{
  "model": "image classifier",
  "dataset": "stained colorectal tissue patches (NCT-CRC-HE-100K)",
  "train_examples": 45211,
  "image_size": 64,
  "grayscale": true,
  "crop_scale_min": 1,
  "horizontal_flip": true,
  "translate": 0.06,
  "color_jitter": 0.1,
  "targets": ["tissue"],
  "num_classes": 9,
  "arch": "resmlp",
  "norm": "layernorm",
  "norm_position": "post",
  "activation": "star_relu",
  "mlp_ratio": 3,
  "parallel_block": false,
  "inner_norm": false,
  "patch_size": [8, 8],
  "conv_stem": false,
  "layers": 8,
  "width": 384,
  "label_smoothing": 0.1,
  "loss": "cross_entropy",
  "init": "torch_default",
  "residual_init": "none",
  "optimizer": "soap",
  "beta2": 0.99,
  "lr": 0.0024,
  "beta1": 0.95,
  "shampoo_beta": 0.95,
  "eps": 1e-08,
  "precondition_frequency": 25,
  "max_precond_dim": 1024,
  "one_sided": false,
  "adamw_lr_other_params": 0.0023,
  "grad_clip": 1.0,
  "ema_decay": 0.995,
  "steps": 32300,
  "batch_size": 128,
  "epochs": 91.4,
  "lr_schedule": "constant",
  "warmup_steps": 1610,
  "weight_decay": 0.05,
  "adamw_weight_decay_other_params": 0.05
}
Rows from block 5 of a small image classifier, named by matrix and row number. Rows with one number belong to one neuron. Each number is 50 + 12 x the weight over its row's rms, rounded and kept within 0 to 99. All counts start at 0.
After each neuron's rows are labels from the 100 images, of 14976, where the neuron reaches its highest value: "top examples" is what is common among them. Only what is clearly more common there than usual is listed. The data: stained colorectal tissue patches (NCT-CRC-HE-100K). In brackets: how many of the 100, against the usual share in percent.
# fc1: MLP up (model.blocks.5.mlp.fc1.weight, 1152x384), inputs 0-191
# fc2: MLP down (model.blocks.5.mlp.fc2.weight, 384x1152, transposed), outputs 0-191

fc1.562:35 56 47 43 56 55 59 61 49 74 60 66 53 66 71 59 40 56 69 56 47 51 45 37 59 45 40 53 61 50 47 37 69 52 44 43 75 70 45 36 51 62 36 44 39 46 51 55 52 58 61 56 49 44 43 52 46 57 42 42 58 39 72 42 48 48 45 57 33 36 51 28 47 33 53 40 44 34 31 49 29 58 61 43 38 52 39 42 44 51 40 53 51 71 77 66 32 62 39 35 52 47 40 47 55 44 44 51 29 65 45 56 50 42 52 51 56 59 61 51 47 69 49 31 57 56 50 52 60 49 63 55 46 46 49 55 48 62 46 65 71 63 41 56 41 33 68 52 13 52 41 45 40 58 55 42 54 32 42 64 39 66 46 45 27 58 55 50 54 38 78 31 66 63 48 29 61 42 55 45 50 38 29 67 54 59 65 51 58 74 65 28
fc2.562:54 52 40 53 47 49 42 61 59 45 39 56 26 54 47 42 49 48 53 52 72 50 40 34 51 73 54 46 43 38 36 56 57 62 54 58 62 65 76 40 31 43 65 45 55 18 33 45 39 77 52 45 60 56 38 54 39 40 43 52 37 50 43 53 59 62 43 54 43 71 24 42 57 39 39 45 47 50 71 52 64 50 47 40 50 49 78 56 51 54 63 35 50 44 86 42 61 51 28 46 27 72 45 67 44 30 34 65 64 51 38 40 59 65 71 53 34 66 42 54 54 67 54 45 53 54 41 83 42 51 52 23 58 56 42 52 62 36 35 51 59 77 47 56 52 53 41 58 55 44 45 49 48 53 55 32 62 33 62 49 42 57 57 37 46 51 47 48 55 52 52 47 62 51 59 56 59 64 60 33 58 47 46 42 53 64 61 44 51 64 36 51
top examples: tissue: tumour epithelium (33 vs 14.9)

fc1.390:43 50 51 37 55 46 45 42 58 47 39 34 65 27 44 48 61 32 60 40 28 41 70 54 55 39 52 06 63 51 37 48 45 54 54 44 32 49 52 44 49 38 40 54 53 46 70 70 36 50 62 25 60 41 31 16 59 52 65 52 30 39 55 35 66 35 56 44 55 47 56 45 42 47 47 61 42 58 36 34 54 53 31 48 22 49 54 46 51 38 47 62 46 51 64 50 56 50 62 47 44 28 24 41 39 34 38 68 40 57 39 46 72 77 34 59 30 47 57 52 69 59 43 61 43 56 55 72 68 50 48 56 29 58 38 65 57 29 49 51 48 28 44 57 43 42 42 34 66 60 27 52 59 40 64 41 69 43 61 33 37 73 50 34 52 51 29 60 49 57 47 48 44 61 63 54 49 53 54 47 54 41 53 39 45 40 50 59 53 47 63 47
fc2.390:40 58 43 56 47 40 61 42 35 64 69 58 66 58 73 57 37 61 33 25 49 42 57 29 52 66 70 55 60 42 44 13 49 70 39 74 55 49 60 79 59 47 57 45 28 31 30 40 43 59 52 70 40 62 37 44 62 57 47 62 43 56 38 27 66 66 53 37 52 38 53 62 63 41 42 46 30 49 42 46 44 55 51 57 55 54 50 34 54 34 41 77 33 55 64 33 51 34 48 45 45 75 63 64 64 44 51 39 65 64 46 45 42 53 56 52 58 55 43 59 37 27 57 35 47 24 63 49 40 58 42 29 68 55 58 49 72 49 54 61 56 52 47 58 66 52 58 39 43 57 51 40 50 56 46 52 30 58 45 67 29 37 54 35 49 52 31 51 24 66 50 49 44 67 46 45 45 33 51 54 25 61 58 43 42 41 35 50 44 32 35 41
top examples: tissue: adipose tissue (36 vs 10.3)

fc1.548:42 74 50 51 40 50 33 45 71 41 38 40 58 44 55 52 55 33 67 39 46 57 50 55 73 48 70 35 49 56 30 40 43 66 62 43 43 44 50 82 35 43 40 72 40 69 41 48 41 60 60 64 60 66 51 60 78 61 50 36 66 61 31 48 70 40 68 61 53 54 59 39 42 53 46 37 49 69 65 37 43 71 54 52 67 52 51 39 42 61 53 51 79 48 48 51 47 45 55 24 59 49 52 55 33 62 54 49 45 63 34 49 53 34 37 47 68 42 58 59 55 35 65 49 54 61 58 46 59 49 35 33 59 49 36 57 54 83 64 49 59 60 36 25 56 59 69 57 85 56 49 63 28 56 49 39 38 33 46 49 60 42 40 46 47 71 54 67 60 44 45 47 55 48 72 44 26 62 36 46 55 71 57 44 63 52 59 54 75 61 52 59
fc2.548:50 64 56 67 54 79 47 60 52 65 55 63 60 47 39 53 61 36 53 56 65 55 65 53 26 57 62 41 62 63 67 55 41 49 38 47 38 39 44 50 61 46 43 41 36 51 69 78 16 51 56 54 39 59 25 45 31 51 38 37 64 48 40 38 39 53 42 60 51 51 38 59 31 44 42 53 49 38 66 57 41 51 50 84 54 66 47 65 36 40 57 51 50 64 66 72 77 40 55 51 50 41 20 61 33 52 42 28 39 29 54 47 60 54 51 37 54 36 64 63 58 45 43 37 43 39 27 60 52 62 68 69 42 53 52 71 52 61 43 60 43 48 38 69 54 42 46 39 31 41 46 50 82 31 60 82 66 48 50 39 60 43 36 53 53 54 54 37 26 41 55 37 53 37 42 38 46 38 57 56 55 70 58 41 51 34 29 58 50 52 52 67
top examples: tissue: normal colon mucosa (64 vs 8.6)

fc1.173:45 36 57 55 40 42 61 41 38 41 34 52 55 63 51 46 47 33 44 46 40 63 62 50 38 41 56 49 48 30 27 46 30 49 27 69 37 35 53 39 51 43 80 52 51 44 40 72 42 61 55 38 63 57 82 51 42 47 46 63 55 44 54 36 66 45 51 64 55 39 40 40 54 37 49 35 41 40 29 61 58 53 50 47 48 54 57 52 57 56 47 38 56 40 67 62 56 42 63 59 56 54 48 54 45 66 48 35 61 37 26 31 63 45 70 55 60 35 59 50 53 52 52 42 52 51 38 52 48 38 49 35 41 69 86 59 35 48 63 45 61 35 46 54 65 62 53 48 38 12 35 42 63 54 59 63 57 44 53 66 51 44 61 34 41 24 39 33 27 47 42 50 61 44 57 52 80 66 66 51 53 60 66 34 47 51 28 54 49 64 52 42
fc2.173:58 58 45 77 65 57 73 46 37 57 61 22 53 46 37 28 38 40 58 55 70 46 58 27 61 49 49 45 56 57 47 50 41 30 80 43 43 44 33 49 25 52 46 61 57 40 54 44 43 47 48 52 53 59 35 39 37 45 51 54 30 49 62 42 32 50 41 70 49 34 58 70 29 58 40 39 70 47 33 64 40 50 56 42 73 61 32 42 39 44 55 53 62 33 56 60 58 43 52 59 42 95 40 66 34 41 47 55 45 52 40 55 61 30 49 46 67 65 55 38 54 51 44 47 66 48 52 38 60 35 46 36 66 58 55 68 58 70 74 42 57 48 48 78 55 37 37 59 66 63 21 77 46 53 55 64 55 28 58 51 51 45 32 47 41 45 53 53 36 63 47 35 59 50 35 52 23 52 47 59 59 67 50 45 53 54 38 63 55 50 48 58
top examples: tissue: tumour epithelium (50 vs 14.9); tissue: smooth muscle (36 vs 13.4)

fc1.547:57 45 34 51 56 40 43 65 20 50 24 62 63 43 44 61 45 50 60 25 71 54 64 57 35 45 62 49 52 40 36 46 48 48 57 62 31 54 46 48 56 34 36 38 60 70 40 20 57 74 63 49 48 45 67 60 53 50 36 59 62 51 46 32 57 71 48 70 32 41 56 76 59 42 37 59 32 55 66 66 51 41 52 22 64 52 35 43 31 54 51 52 36 36 67 51 71 47 38 46 70 55 53 51 62 58 40 46 69 18 52 59 55 48 54 65 35 48 48 58 49 51 38 51 51 42 61 28 34 53 67 51 59 48 47 46 58 31 57 49 70 58 60 42 69 38 39 47 61 68 64 48 42 48 43 31 56 45 82 45 63 60 49 36 57 47 66 55 64 35 42 57 45 62 59 71 38 32 49 50 53 52 52 49 56 58 58 57 45 44 54 38
fc2.547:23 39 49 48 60 42 23 51 57 42 57 49 42 43 63 57 52 57 53 40 54 48 65 48 52 59 57 62 44 37 26 39 48 49 55 41 49 51 69 47 50 53 43 65 62 45 57 47 70 48 43 62 25 54 68 66 49 47 57 40 69 60 62 41 54 45 54 56 42 58 43 44 78 48 71 38 46 61 48 60 48 56 54 48 67 42 66 46 53 46 60 46 62 38 53 38 53 84 57 47 40 63 50 53 56 49 38 54 43 49 54 32 55 60 71 50 49 49 16 67 73 43 60 47 44 42 54 50 52 62 41 56 53 41 27 66 34 36 58 21 51 51 48 66 48 58 39 64 49 44 50 58 44 48 68 61 51 55 55 57 52 48 59 42 51 34 43 59 61 64 52 33 65 32 35 48 39 36 45 46 68 47 49 41 23 36 41 55 49 51 46 60
top examples: tissue: normal colon mucosa (31 vs 8.6)

fc1.285:56 62 59 80 34 39 40 54 51 61 46 60 46 48 65 46 40 58 46 55 42 50 37 59 67 36 76 77 62 64 47 82 76 56 42 16 45 43 56 38 62 55 61 49 42 69 58 46 53 62 42 55 40 50 49 53 49 68 68 57 77 39 50 64 54 64 38 50 58 79 59 23 54 55 56 33 57 36 44 81 65 65 67 53 62 46 71 58 56 47 68 44 45 84 50 44 59 36 39 59 70 59 45 44 88 36 51 69 60 37 58 49 54 33 40 46 47 43 47 74 45 48 51 40 26 54 55 66 66 46 41 41 80 38 45 47 47 50 34 64 45 40 63 42 57 50 40 65 55 38 59 58 53 72 50 23 55 58 69 65 44 55 53 45 62 75 39 60 54 46 54 64 45 32 38 67 74 65 56 63 51 57 47 39 41 54 54 51 56 62 69 35
fc2.285:53 45 62 41 51 48 55 27 72 64 52 44 35 57 37 62 54 58 36 44 52 42 50 53 70 66 35 53 45 19 44 69 74 57 51 47 67 49 57 38 33 45 65 39 62 70 45 51 72 54 51 37 35 58 46 44 64 45 39 70 63 64 74 59 61 56 54 43 47 49 46 48 64 56 57 25 34 72 60 40 61 42 42 54 53 45 44 35 33 64 47 56 48 58 41 25 38 45 55 33 60 55 50 57 37 67 55 45 27 45 31 49 53 64 74 36 36 50 40 43 54 57 77 26 57 61 55 64 51 48 46 61 42 29 49 69 51 48 54 66 44 42 30 64 34 49 48 53 26 51 22 69 53 37 46 50 69 57 49 63 52 41 44 44 45 43 39 49 62 60 55 78 74 36 55 49 71 49 58 45 61 55 57 35 42 62 37 55 38 41 44 44
top examples: tissue: adipose tissue (57 vs 10.3)

fc1.513:58 45 59 56 45 67 67 42 61 51 37 42 38 50 36 51 54 38 33 46 58 60 33 40 43 72 53 75 52 39 31 59 53 39 61 55 64 44 40 47 71 49 61 32 46 34 55 55 52 38 62 62 58 43 51 47 52 58 32 78 51 32 56 37 37 47 52 57 52 55 72 34 54 47 50 63 37 63 45 47 44 46 45 34 51 22 72 54 72 45 36 62 41 49 45 63 60 63 55 64 40 47 64 46 13 43 48 53 44 44 61 46 56 47 70 54 59 50 62 42 50 46 53 41 20 43 30 57 44 72 44 76 56 53 52 56 38 57 40 48 53 56 58 63 42 76 39 62 30 57 59 53 47 53 75 42 49 43 63 61 47 46 30 42 53 45 47 37 58 41 68 61 53 72 42 59 49 48 56 58 64 29 52 40 43 53 57 54 47 41 49 19
fc2.513:51 51 53 40 64 61 69 56 43 56 53 38 47 41 51 43 34 33 58 71 75 50 47 62 57 51 72 69 32 48 68 52 68 47 50 67 51 73 48 54 48 48 56 67 49 62 66 62 33 14 59 50 54 42 48 31 57 49 52 61 58 55 55 32 49 53 29 31 69 46 39 49 62 48 63 45 26 48 45 37 33 39 35 43 48 57 24 60 38 39 41 44 65 57 51 55 64 65 61 46 45 55 54 83 56 38 70 65 57 39 41 55 44 46 44 69 59 36 49 48 44 52 28 60 41 62 50 49 52 62 61 56 35 61 50 40 62 44 76 23 46 54 59 53 36 58 77 38 40 58 74 41 52 49 60 42 47 60 43 52 48 54 52 48 45 49 52 41 63 39 56 39 46 54 58 42 50 57 51 28 56 48 59 56 40 54 44 58 61 32 34 49
top examples: tissue: tumour epithelium (66 vs 14.9)

fc1.188:53 35 50 50 71 52 43 49 46 72 65 57 56 54 53 60 51 53 51 66 34 44 63 67 55 68 45 50 53 40 70 67 45 58 64 46 49 56 54 38 71 44 68 44 25 67 62 57 39 63 48 47 56 52 48 69 52 42 57 67 63 71 46 73 61 52 29 51 56 43 62 37 75 55 39 34 65 45 44 60 41 66 60 75 68 74 52 35 44 57 56 63 69 57 37 56 52 62 43 46 40 21 49 41 51 34 68 66 57 40 40 35 56 69 60 86 70 57 61 37 52 69 51 56 39 43 32 51 41 41 62 45 58 74 46 41 52 50 51 41 53 43 56 51 38 49 53 86 56 46 65 64 67 63 56 55 59 68 45 53 47 43 65 38 43 40 69 49 63 49 13 42 59 58 44 66 37 51 62 45 40 43 33 55 55 52 68 49 36 54 71 64
fc2.188:49 50 43 53 66 65 22 62 49 64 51 54 41 38 40 60 82 50 46 53 72 56 42 49 48 53 46 48 55 24 44 59 72 49 35 39 79 48 54 36 31 50 56 23 66 60 72 40 66 61 48 15 20 63 38 79 69 61 41 54 50 53 40 35 59 55 63 43 67 66 37 53 55 58 62 57 49 79 68 40 47 59 43 58 29 37 47 50 51 57 49 52 56 43 69 35 15 44 50 56 49 58 57 41 54 43 61 32 50 39 49 60 58 47 71 37 40 53 53 52 53 43 79 53 58 41 42 60 53 59 48 65 28 37 66 74 55 42 16 65 37 47 41 83 59 64 72 66 44 55 49 59 46 43 53 60 51 46 43 60 51 65 51 59 48 60 42 53 42 59 53 62 66 31 45 56 73 33 35 61 68 55 35 24 45 55 57 33 37 53 32 37
top examples: tissue: normal colon mucosa (73 vs 8.6)

fc1.525:55 45 55 57 57 35 69 55 45 48 72 26 75 41 36 50 42 64 43 38 45 43 87 38 65 60 40 67 25 65 59 32 65 61 48 38 49 54 59 40 43 68 59 54 55 42 50 48 54 37 49 58 40 67 53 47 23 50 46 53 43 49 31 37 40 67 59 40 41 52 50 76 66 41 73 53 50 46 49 57 57 64 64 29 69 59 56 33 46 36 42 60 30 53 26 39 27 55 60 40 58 42 50 59 39 53 31 52 40 45 29 42 64 34 44 56 60 74 49 61 68 69 68 56 32 41 31 41 45 38 61 56 44 28 43 74 42 40 58 56 42 40 44 47 49 50 49 47 62 36 38 64 40 43 62 62 54 59 42 66 23 54 46 61 42 39 29 51 47 57 65 54 45 52 45 58 37 72 48 43 70 53 32 52 55 41 48 63 48 50 50 67
fc2.525:50 47 64 51 55 42 48 50 24 60 62 52 62 48 68 61 46 61 12 46 35 66 61 35 40 26 51 64 54 45 72 24 45 53 40 55 40 55 32 49 39 42 49 58 31 56 59 61 27 49 52 39 46 52 52 33 30 37 62 52 69 55 78 42 42 38 56 54 56 52 51 46 66 51 38 40 59 49 44 41 69 55 70 76 46 52 50 49 41 53 40 57 46 30 63 52 62 37 37 56 45 56 44 57 42 45 50 34 48 62 37 80 65 52 35 72 61 44 51 64 62 45 55 52 66 32 76 39 65 60 64 45 62 43 61 30 66 47 45 58 65 60 32 49 29 72 36 54 55 52 55 37 60 42 36 60 41 38 34 41 49 46 73 44 54 42 59 47 67 64 64 48 57 37 50 53 58 40 55 43 51 46 66 30 33 61 55 62 65 44 41 42
top examples: tissue: debris (65 vs 11.1)

fc1.358:45 49 49 56 35 50 87 69 46 65 79 69 58 59 33 64 55 68 73 81 35 36 45 62 51 52 25 66 44 62 42 59 43 56 48 47 67 50 58 38 37 46 39 42 61 44 45 62 31 70 36 52 65 74 49 26 48 59 67 54 41 54 54 48 49 58 25 53 36 57 59 41 57 47 40 56 56 46 26 55 45 56 50 54 40 47 51 38 61 65 64 40 36 34 28 48 48 51 67 67 41 60 59 72 62 63 48 41 61 42 56 64 59 33 60 59 45 52 51 77 68 65 43 50 43 29 43 48 60 34 52 51 69 36 59 58 65 50 52 47 77 53 41 58 50 40 38 52 46 55 60 42 44 46 41 28 44 53 50 69 50 53 39 37 41 38 40 84 57 64 64 51 45 35 56 43 53 41 45 60 50 34 41 51 25 74 40 39 61 56 33 52
fc2.358:62 42 52 48 52 54 33 62 43 35 58 68 16 59 46 50 24 53 50 59 26 38 33 39 39 33 59 56 37 55 39 50 57 48 63 65 75 38 48 53 55 59 28 51 47 45 37 38 48 42 64 41 54 68 60 36 56 35 74 68 56 39 58 59 47 33 31 49 52 69 45 38 43 49 55 38 33 80 57 44 36 65 41 54 43 60 59 31 30 45 47 48 34 23 35 55 47 71 45 57 42 57 50 50 41 58 52 62 40 36 52 53 40 63 41 55 39 45 51 45 44 15 56 48 37 52 39 51 62 56 44 64 53 57 59 64 50 55 53 58 48 33 52 61 47 41 76 58 57 54 57 55 48 65 61 41 40 57 39 60 52 54 50 48 54 53 55 58 52 59 45 47 39 64 49 13 51 62 34 47 59 55 57 54 54 49 44 56 47 30 71 50
top examples: tissue: tumour epithelium (99 vs 14.9)

fc1.764:61 34 73 39 47 43 50 51 35 59 51 47 33 66 63 55 34 49 37 52 42 62 49 49 53 36 46 40 52 47 37 50 50 36 52 55 45 44 48 43 38 30 65 48 63 39 40 49 54 48 65 74 54 37 47 48 60 37 48 53 50 55 67 39 34 38 58 64 11 56 65 47 63 51 34 39 34 51 50 30 40 52 52 60 38 75 68 61 52 64 47 47 35 36 51 38 66 55 59 45 47 57 41 44 46 61 64 36 50 67 60 64 69 40 53 38 31 38 44 53 44 35 43 41 63 53 37 53 36 56 30 19 47 44 80 48 58 52 40 50 52 54 44 63 28 44 37 51 27 44 80 47 49 38 52 45 56 60 45 36 61 47 44 38 55 52 53 46 78 54 43 41 50 68 66 32 55 55 59 54 67 59 47 49 43 53 42 53 44 45 48 52
fc2.764:65 50 59 29 45 50 43 45 61 64 36 35 45 50 59 37 41 33 57 34 36 48 51 71 55 32 45 61 68 63 65 45 31 41 43 44 24 34 42 61 46 55 58 49 52 38 46 44 61 54 58 27 58 63 54 42 49 69 43 56 61 26 58 61 38 39 44 40 63 75 44 46 40 48 36 77 72 51 49 56 49 44 55 34 54 46 51 62 65 41 56 47 55 46 50 43 57 39 33 34 55 35 15 51 48 51 48 46 59 32 46 53 62 68 65 51 46 49 64 42 43 42 51 42 46 50 53 42 38 68 36 62 58 36 54 41 44 49 47 47 42 45 41 40 59 65 40 68 33 48 49 44 40 75 54 61 57 31 44 56 39 61 49 55 49 35 47 56 60 11 59 42 73 59 55 38 53 28 47 63 60 68 55 38 50 62 40 34 39 48 34 65
top examples: tissue: debris (55 vs 11.1); tissue: cancer-associated stroma (37 vs 10.8)

fc1.745:68 37 52 52 65 52 29 29 44 45 46 56 41 43 52 62 36 56 52 68 33 63 58 63 75 59 41 43 29 45 55 48 56 62 33 31 53 45 55 36 42 47 51 57 49 63 46 40 59 56 34 36 47 43 56 50 59 34 56 57 60 36 48 67 41 76 41 56 34 33 53 50 45 53 51 35 42 40 62 45 71 57 73 43 59 60 44 47 62 52 52 39 23 55 53 46 46 57 32 70 70 62 40 64 54 49 67 64 63 37 62 65 33 34 68 69 37 34 46 63 38 39 61 52 54 41 56 51 59 62 46 48 47 41 55 56 82 55 46 59 41 51 28 59 61 52 30 41 58 61 58 73 44 77 30 55 48 24 47 44 44 64 35 36 74 40 55 73 48 18 57 61 55 62 87 61 68 54 51 67 49 55 41 50 45 53 54 50 35 41 42 69
fc2.745:59 42 60 46 56 54 52 57 53 33 45 66 40 30 52 43 45 60 58 48 44 54 32 40 43 39 53 24 47 48 66 56 30 43 54 23 41 29 45 54 34 59 53 45 68 38 50 42 74 70 48 49 19 45 33 75 42 54 34 46 51 69 28 51 44 52 52 61 46 54 47 32 48 50 49 45 49 67 62 34 63 49 50 47 54 40 75 46 70 61 49 41 53 35 31 23 59 67 58 52 64 40 64 31 70 48 35 37 57 50 48 48 29 51 59 55 40 47 62 32 62 44 60 72 30 39 45 45 35 34 60 33 48 26 44 60 62 43 44 56 47 35 45 60 34 41 57 76 56 55 44 43 43 36 45 44 68 41 28 36 53 69 52 50 31 69 30 72 70 58 44 68 42 61 55 52 43 47 60 65 39 63 52 38 37 48 38 57 47 56 46 61
top examples: tissue: normal colon mucosa (93 vs 8.6)

fc1.347:36 63 50 40 26 42 63 45 47 43 46 59 60 73 20 51 52 64 70 58 70 50 49 43 54 56 62 46 43 58 34 45 66 40 65 49 60 59 52 33 48 42 46 68 70 76 32 49 50 55 60 52 48 43 60 47 42 27 56 49 31 53 45 61 50 52 54 80 53 74 37 44 48 49 56 59 59 37 72 49 23 48 50 33 39 52 31 60 69 49 48 66 43 45 63 54 29 67 29 49 57 42 55 56 50 69 54 43 58 55 42 40 30 31 57 41 62 45 41 64 66 51 44 48 57 52 54 50 53 56 43 47 52 51 51 70 46 56 38 40 66 33 37 46 21 54 56 61 43 31 65 57 42 61 42 49 33 59 38 59 45 45 44 58 25 52 65 79 44 44 57 36 55 64 54 43 53 48 31 41 45 32 47 48 53 56 48 49 67 36 39 63
fc2.347:23 59 26 69 41 68 47 45 48 26 42 52 42 52 67 46 50 43 58 37 52 51 51 40 36 47 50 38 73 49 38 60 34 46 64 35 48 52 62 51 63 52 42 51 55 34 44 55 49 37 50 48 58 62 40 34 48 63 41 51 70 49 45 58 59 53 78 30 41 65 55 76 55 48 46 30 39 53 39 57 22 60 67 41 47 47 43 35 37 61 56 55 36 54 43 50 46 49 56 67 46 59 58 52 54 48 61 42 61 48 50 57 68 52 31 20 55 42 55 90 40 55 57 66 62 32 58 41 73 41 45 60 47 44 57 68 59 72 58 42 50 41 40 77 52 58 33 50 40 44 55 63 41 71 45 48 44 55 50 39 61 60 54 48 60 82 44 33 64 37 44 44 30 46 35 53 55 72 39 64 61 52 45 46 62 48 44 40 45 62 33 34
top examples: tissue: tumour epithelium (39 vs 14.9)

fc1.439:50 36 60 52 22 54 62 39 55 36 60 49 77 62 48 72 44 67 48 51 53 52 52 38 51 59 54 55 37 53 72 41 52 44 43 54 51 45 50 40 36 53 57 68 49 39 40 67 60 46 56 35 65 41 41 43 41 49 22 19 41 81 54 29 54 63 49 42 41 55 68 42 44 33 56 38 52 42 43 57 24 63 42 50 39 79 59 45 47 65 58 59 45 53 57 53 49 42 61 54 55 47 64 56 43 69 54 34 58 69 29 77 35 41 28 71 67 58 43 49 49 71 81 41 48 54 49 72 65 31 48 65 68 55 58 47 47 50 25 59 35 55 63 38 56 62 57 55 61 61 51 58 68 48 48 51 52 69 37 50 37 53 60 45 29 47 41 57 42 57 63 42 31 44 53 47 53 71 57 48 68 49 61 53 54 53 50 50 49 50 43 41
fc2.439:79 32 57 43 49 78 41 48 42 47 55 35 56 61 70 52 47 52 34 60 52 49 54 30 46 31 49 22 64 49 49 48 67 56 54 65 48 33 53 38 55 63 66 49 43 61 56 44 38 59 42 49 55 48 58 48 39 40 45 71 58 72 73 37 80 46 53 56 60 58 53 59 48 58 61 39 61 51 63 54 45 50 45 65 41 42 43 32 56 64 35 67 43 34 57 33 70 61 35 47 17 26 40 34 67 31 64 49 42 42 68 53 62 39 38 49 64 54 46 55 54 51 51 42 43 66 57 28 53 50 69 63 55 61 31 33 34 33 51 63 60 49 49 51 30 65 33 69 58 63 54 55 74 59 34 74 44 51 39 56 55 44 58 62 67 64 37 36 37 50 31 56 46 57 38 51 48 58 39 62 53 37 40 47 62 66 85 47 46 51 59 40
top examples: tissue: normal colon mucosa (53 vs 8.6)

fc1.203:61 47 44 46 54 50 59 55 56 66 45 72 28 60 45 49 67 37 54 49 53 38 49 38 51 20 71 50 74 49 41 54 40 42 27 37 55 57 47 64 44 40 64 46 59 49 57 46 51 54 45 56 67 48 42 48 38 23 40 41 45 45 65 50 43 73 63 44 53 26 61 56 46 51 43 67 50 35 30 38 45 56 40 59 36 35 57 45 60 34 46 41 33 57 67 68 32 49 51 27 30 52 30 51 46 37 48 55 67 60 37 37 37 48 62 48 49 54 66 47 54 41 38 39 46 57 69 60 45 38 38 42 35 46 48 46 55 53 65 53 56 42 55 49 54 55 86 62 40 41 46 41 45 47 29 44 33 46 48 29 58 49 52 38 60 71 49 58 44 58 52 59 45 73 42 36 43 55 48 51 48 41 35 42 46 46 56 46 54 40 26 39
fc2.203:30 67 43 28 66 34 55 57 51 47 52 51 71 65 42 50 42 49 53 26 38 50 50 24 49 42 49 55 73 53 51 37 77 57 51 66 48 39 48 55 63 72 66 56 45 49 45 67 30 65 52 67 60 42 33 34 48 64 48 42 51 46 72 53 42 54 53 42 31 65 43 69 66 39 49 55 55 59 50 30 35 45 41 54 57 56 32 52 27 37 60 68 45 36 64 48 62 31 57 40 57 49 50 62 48 53 33 45 48 43 44 58 53 58 45 37 30 39 45 56 57 35 74 53 48 52 30 53 46 38 39 50 50 37 59 47 47 51 78 42 43 50 29 66 33 59 59 43 60 53 57 41 42 52 43 68 62 24 60 41 55 49 55 34 48 45 68 54 44 59 54 38 55 40 38 48 29 53 54 65 32 59 49 28 48 56 47 29 48 70 43 32
top examples: tissue: adipose tissue (93 vs 10.3)

fc1.399:23 21 52 46 48 54 49 47 55 44 40 37 54 60 55 69 43 75 64 54 55 39 47 40 38 30 35 41 61 47 59 38 30 35 60 64 62 44 44 53 66 60 55 24 34 55 46 53 61 42 66 61 42 44 33 53 39 60 50 38 40 53 54 47 51 55 56 52 50 37 64 59 63 43 43 40 58 51 50 50 52 38 35 56 42 65 58 66 53 55 49 55 35 66 61 41 61 47 46 54 66 46 58 55 31 53 32 39 58 53 44 56 54 52 39 35 42 69 45 55 38 29 71 37 40 48 51 69 59 34 19 52 53 53 31 62 42 61 56 38 47 65 42 61 71 47 55 39 39 63 59 53 58 60 46 40 52 43 51 48 52 51 51 40 52 52 52 47 38 49 46 65 35 41 26 62 42 42 47 49 67 38 67 50 59 57 74 63 31 46 42 61
fc2.399:56 37 44 73 44 55 47 62 68 44 56 52 49 41 72 40 46 32 55 38 55 72 66 61 53 22 40 78 32 60 42 18 66 65 34 42 48 21 59 47 51 65 61 40 44 51 76 40 61 62 43 62 48 52 55 29 34 57 26 34 40 45 67 71 49 38 49 43 56 70 34 28 40 52 47 69 60 43 37 36 44 50 43 76 64 47 65 62 54 69 56 79 49 36 52 55 25 50 67 37 62 58 24 54 55 46 55 43 60 47 34 50 23 37 40 40 53 51 61 49 43 47 64 51 36 49 71 55 58 58 58 46 42 46 30 46 46 33 44 49 50 66 54 53 55 44 59 54 64 34 36 41 62 79 56 58 43 47 59 59 47 55 36 61 64 68 50 68 48 48 47 53 46 53 51 19 52 47 39 52 57 39 45 54 52 29 46 44 40 53 35 32
top examples: tissue: debris (69 vs 11.1)

fc1.403:46 66 50 55 37 45 48 53 45 38 77 67 49 42 45 45 54 58 31 60 26 75 44 54 50 60 49 67 29 33 36 25 34 37 48 32 56 78 42 53 49 53 46 64 36 33 46 51 43 59 45 46 25 48 46 85 35 59 38 29 48 38 34 55 55 54 53 49 24 49 40 48 48 59 52 34 44 49 46 40 57 33 35 51 80 67 57 56 45 61 36 38 51 50 48 44 49 50 57 55 42 70 52 60 71 42 35 46 33 62 53 47 35 61 44 49 34 50 34 35 68 63 48 51 61 35 52 58 45 65 89 50 44 51 48 40 62 36 38 62 44 54 66 60 41 35 32 47 52 42 56 44 47 54 52 36 46 48 50 54 42 44 34 47 48 62 57 50 41 42 51 68 70 47 49 69 43 37 52 36 56 38 76 55 60 35 55 66 44 38 53 45
fc2.403:30 67 66 46 71 58 77 49 71 66 32 27 67 50 38 53 56 41 37 74 66 44 61 51 49 54 54 65 67 53 44 35 45 54 74 62 39 46 50 44 30 55 35 38 69 49 36 43 37 51 33 78 41 54 54 47 60 31 51 50 53 46 36 59 28 58 84 35 49 62 54 71 65 44 60 54 53 44 38 51 61 52 55 37 48 43 60 56 39 55 29 35 64 45 51 47 54 50 67 63 35 58 29 46 63 44 39 65 52 63 55 40 25 46 53 37 55 54 59 36 43 35 48 52 36 32 46 44 36 53 24 69 43 50 58 43 43 66 65 37 56 68 65 62 42 57 41 47 36 44 51 61 43 42 34 41 57 57 55 42 41 54 45 68 40 37 59 17 39 67 70 27 62 63 40 49 52 52 44 67 51 39 56 62 64 62 56 65 35 43 54 51
top examples: tissue: adipose tissue (100 vs 10.3)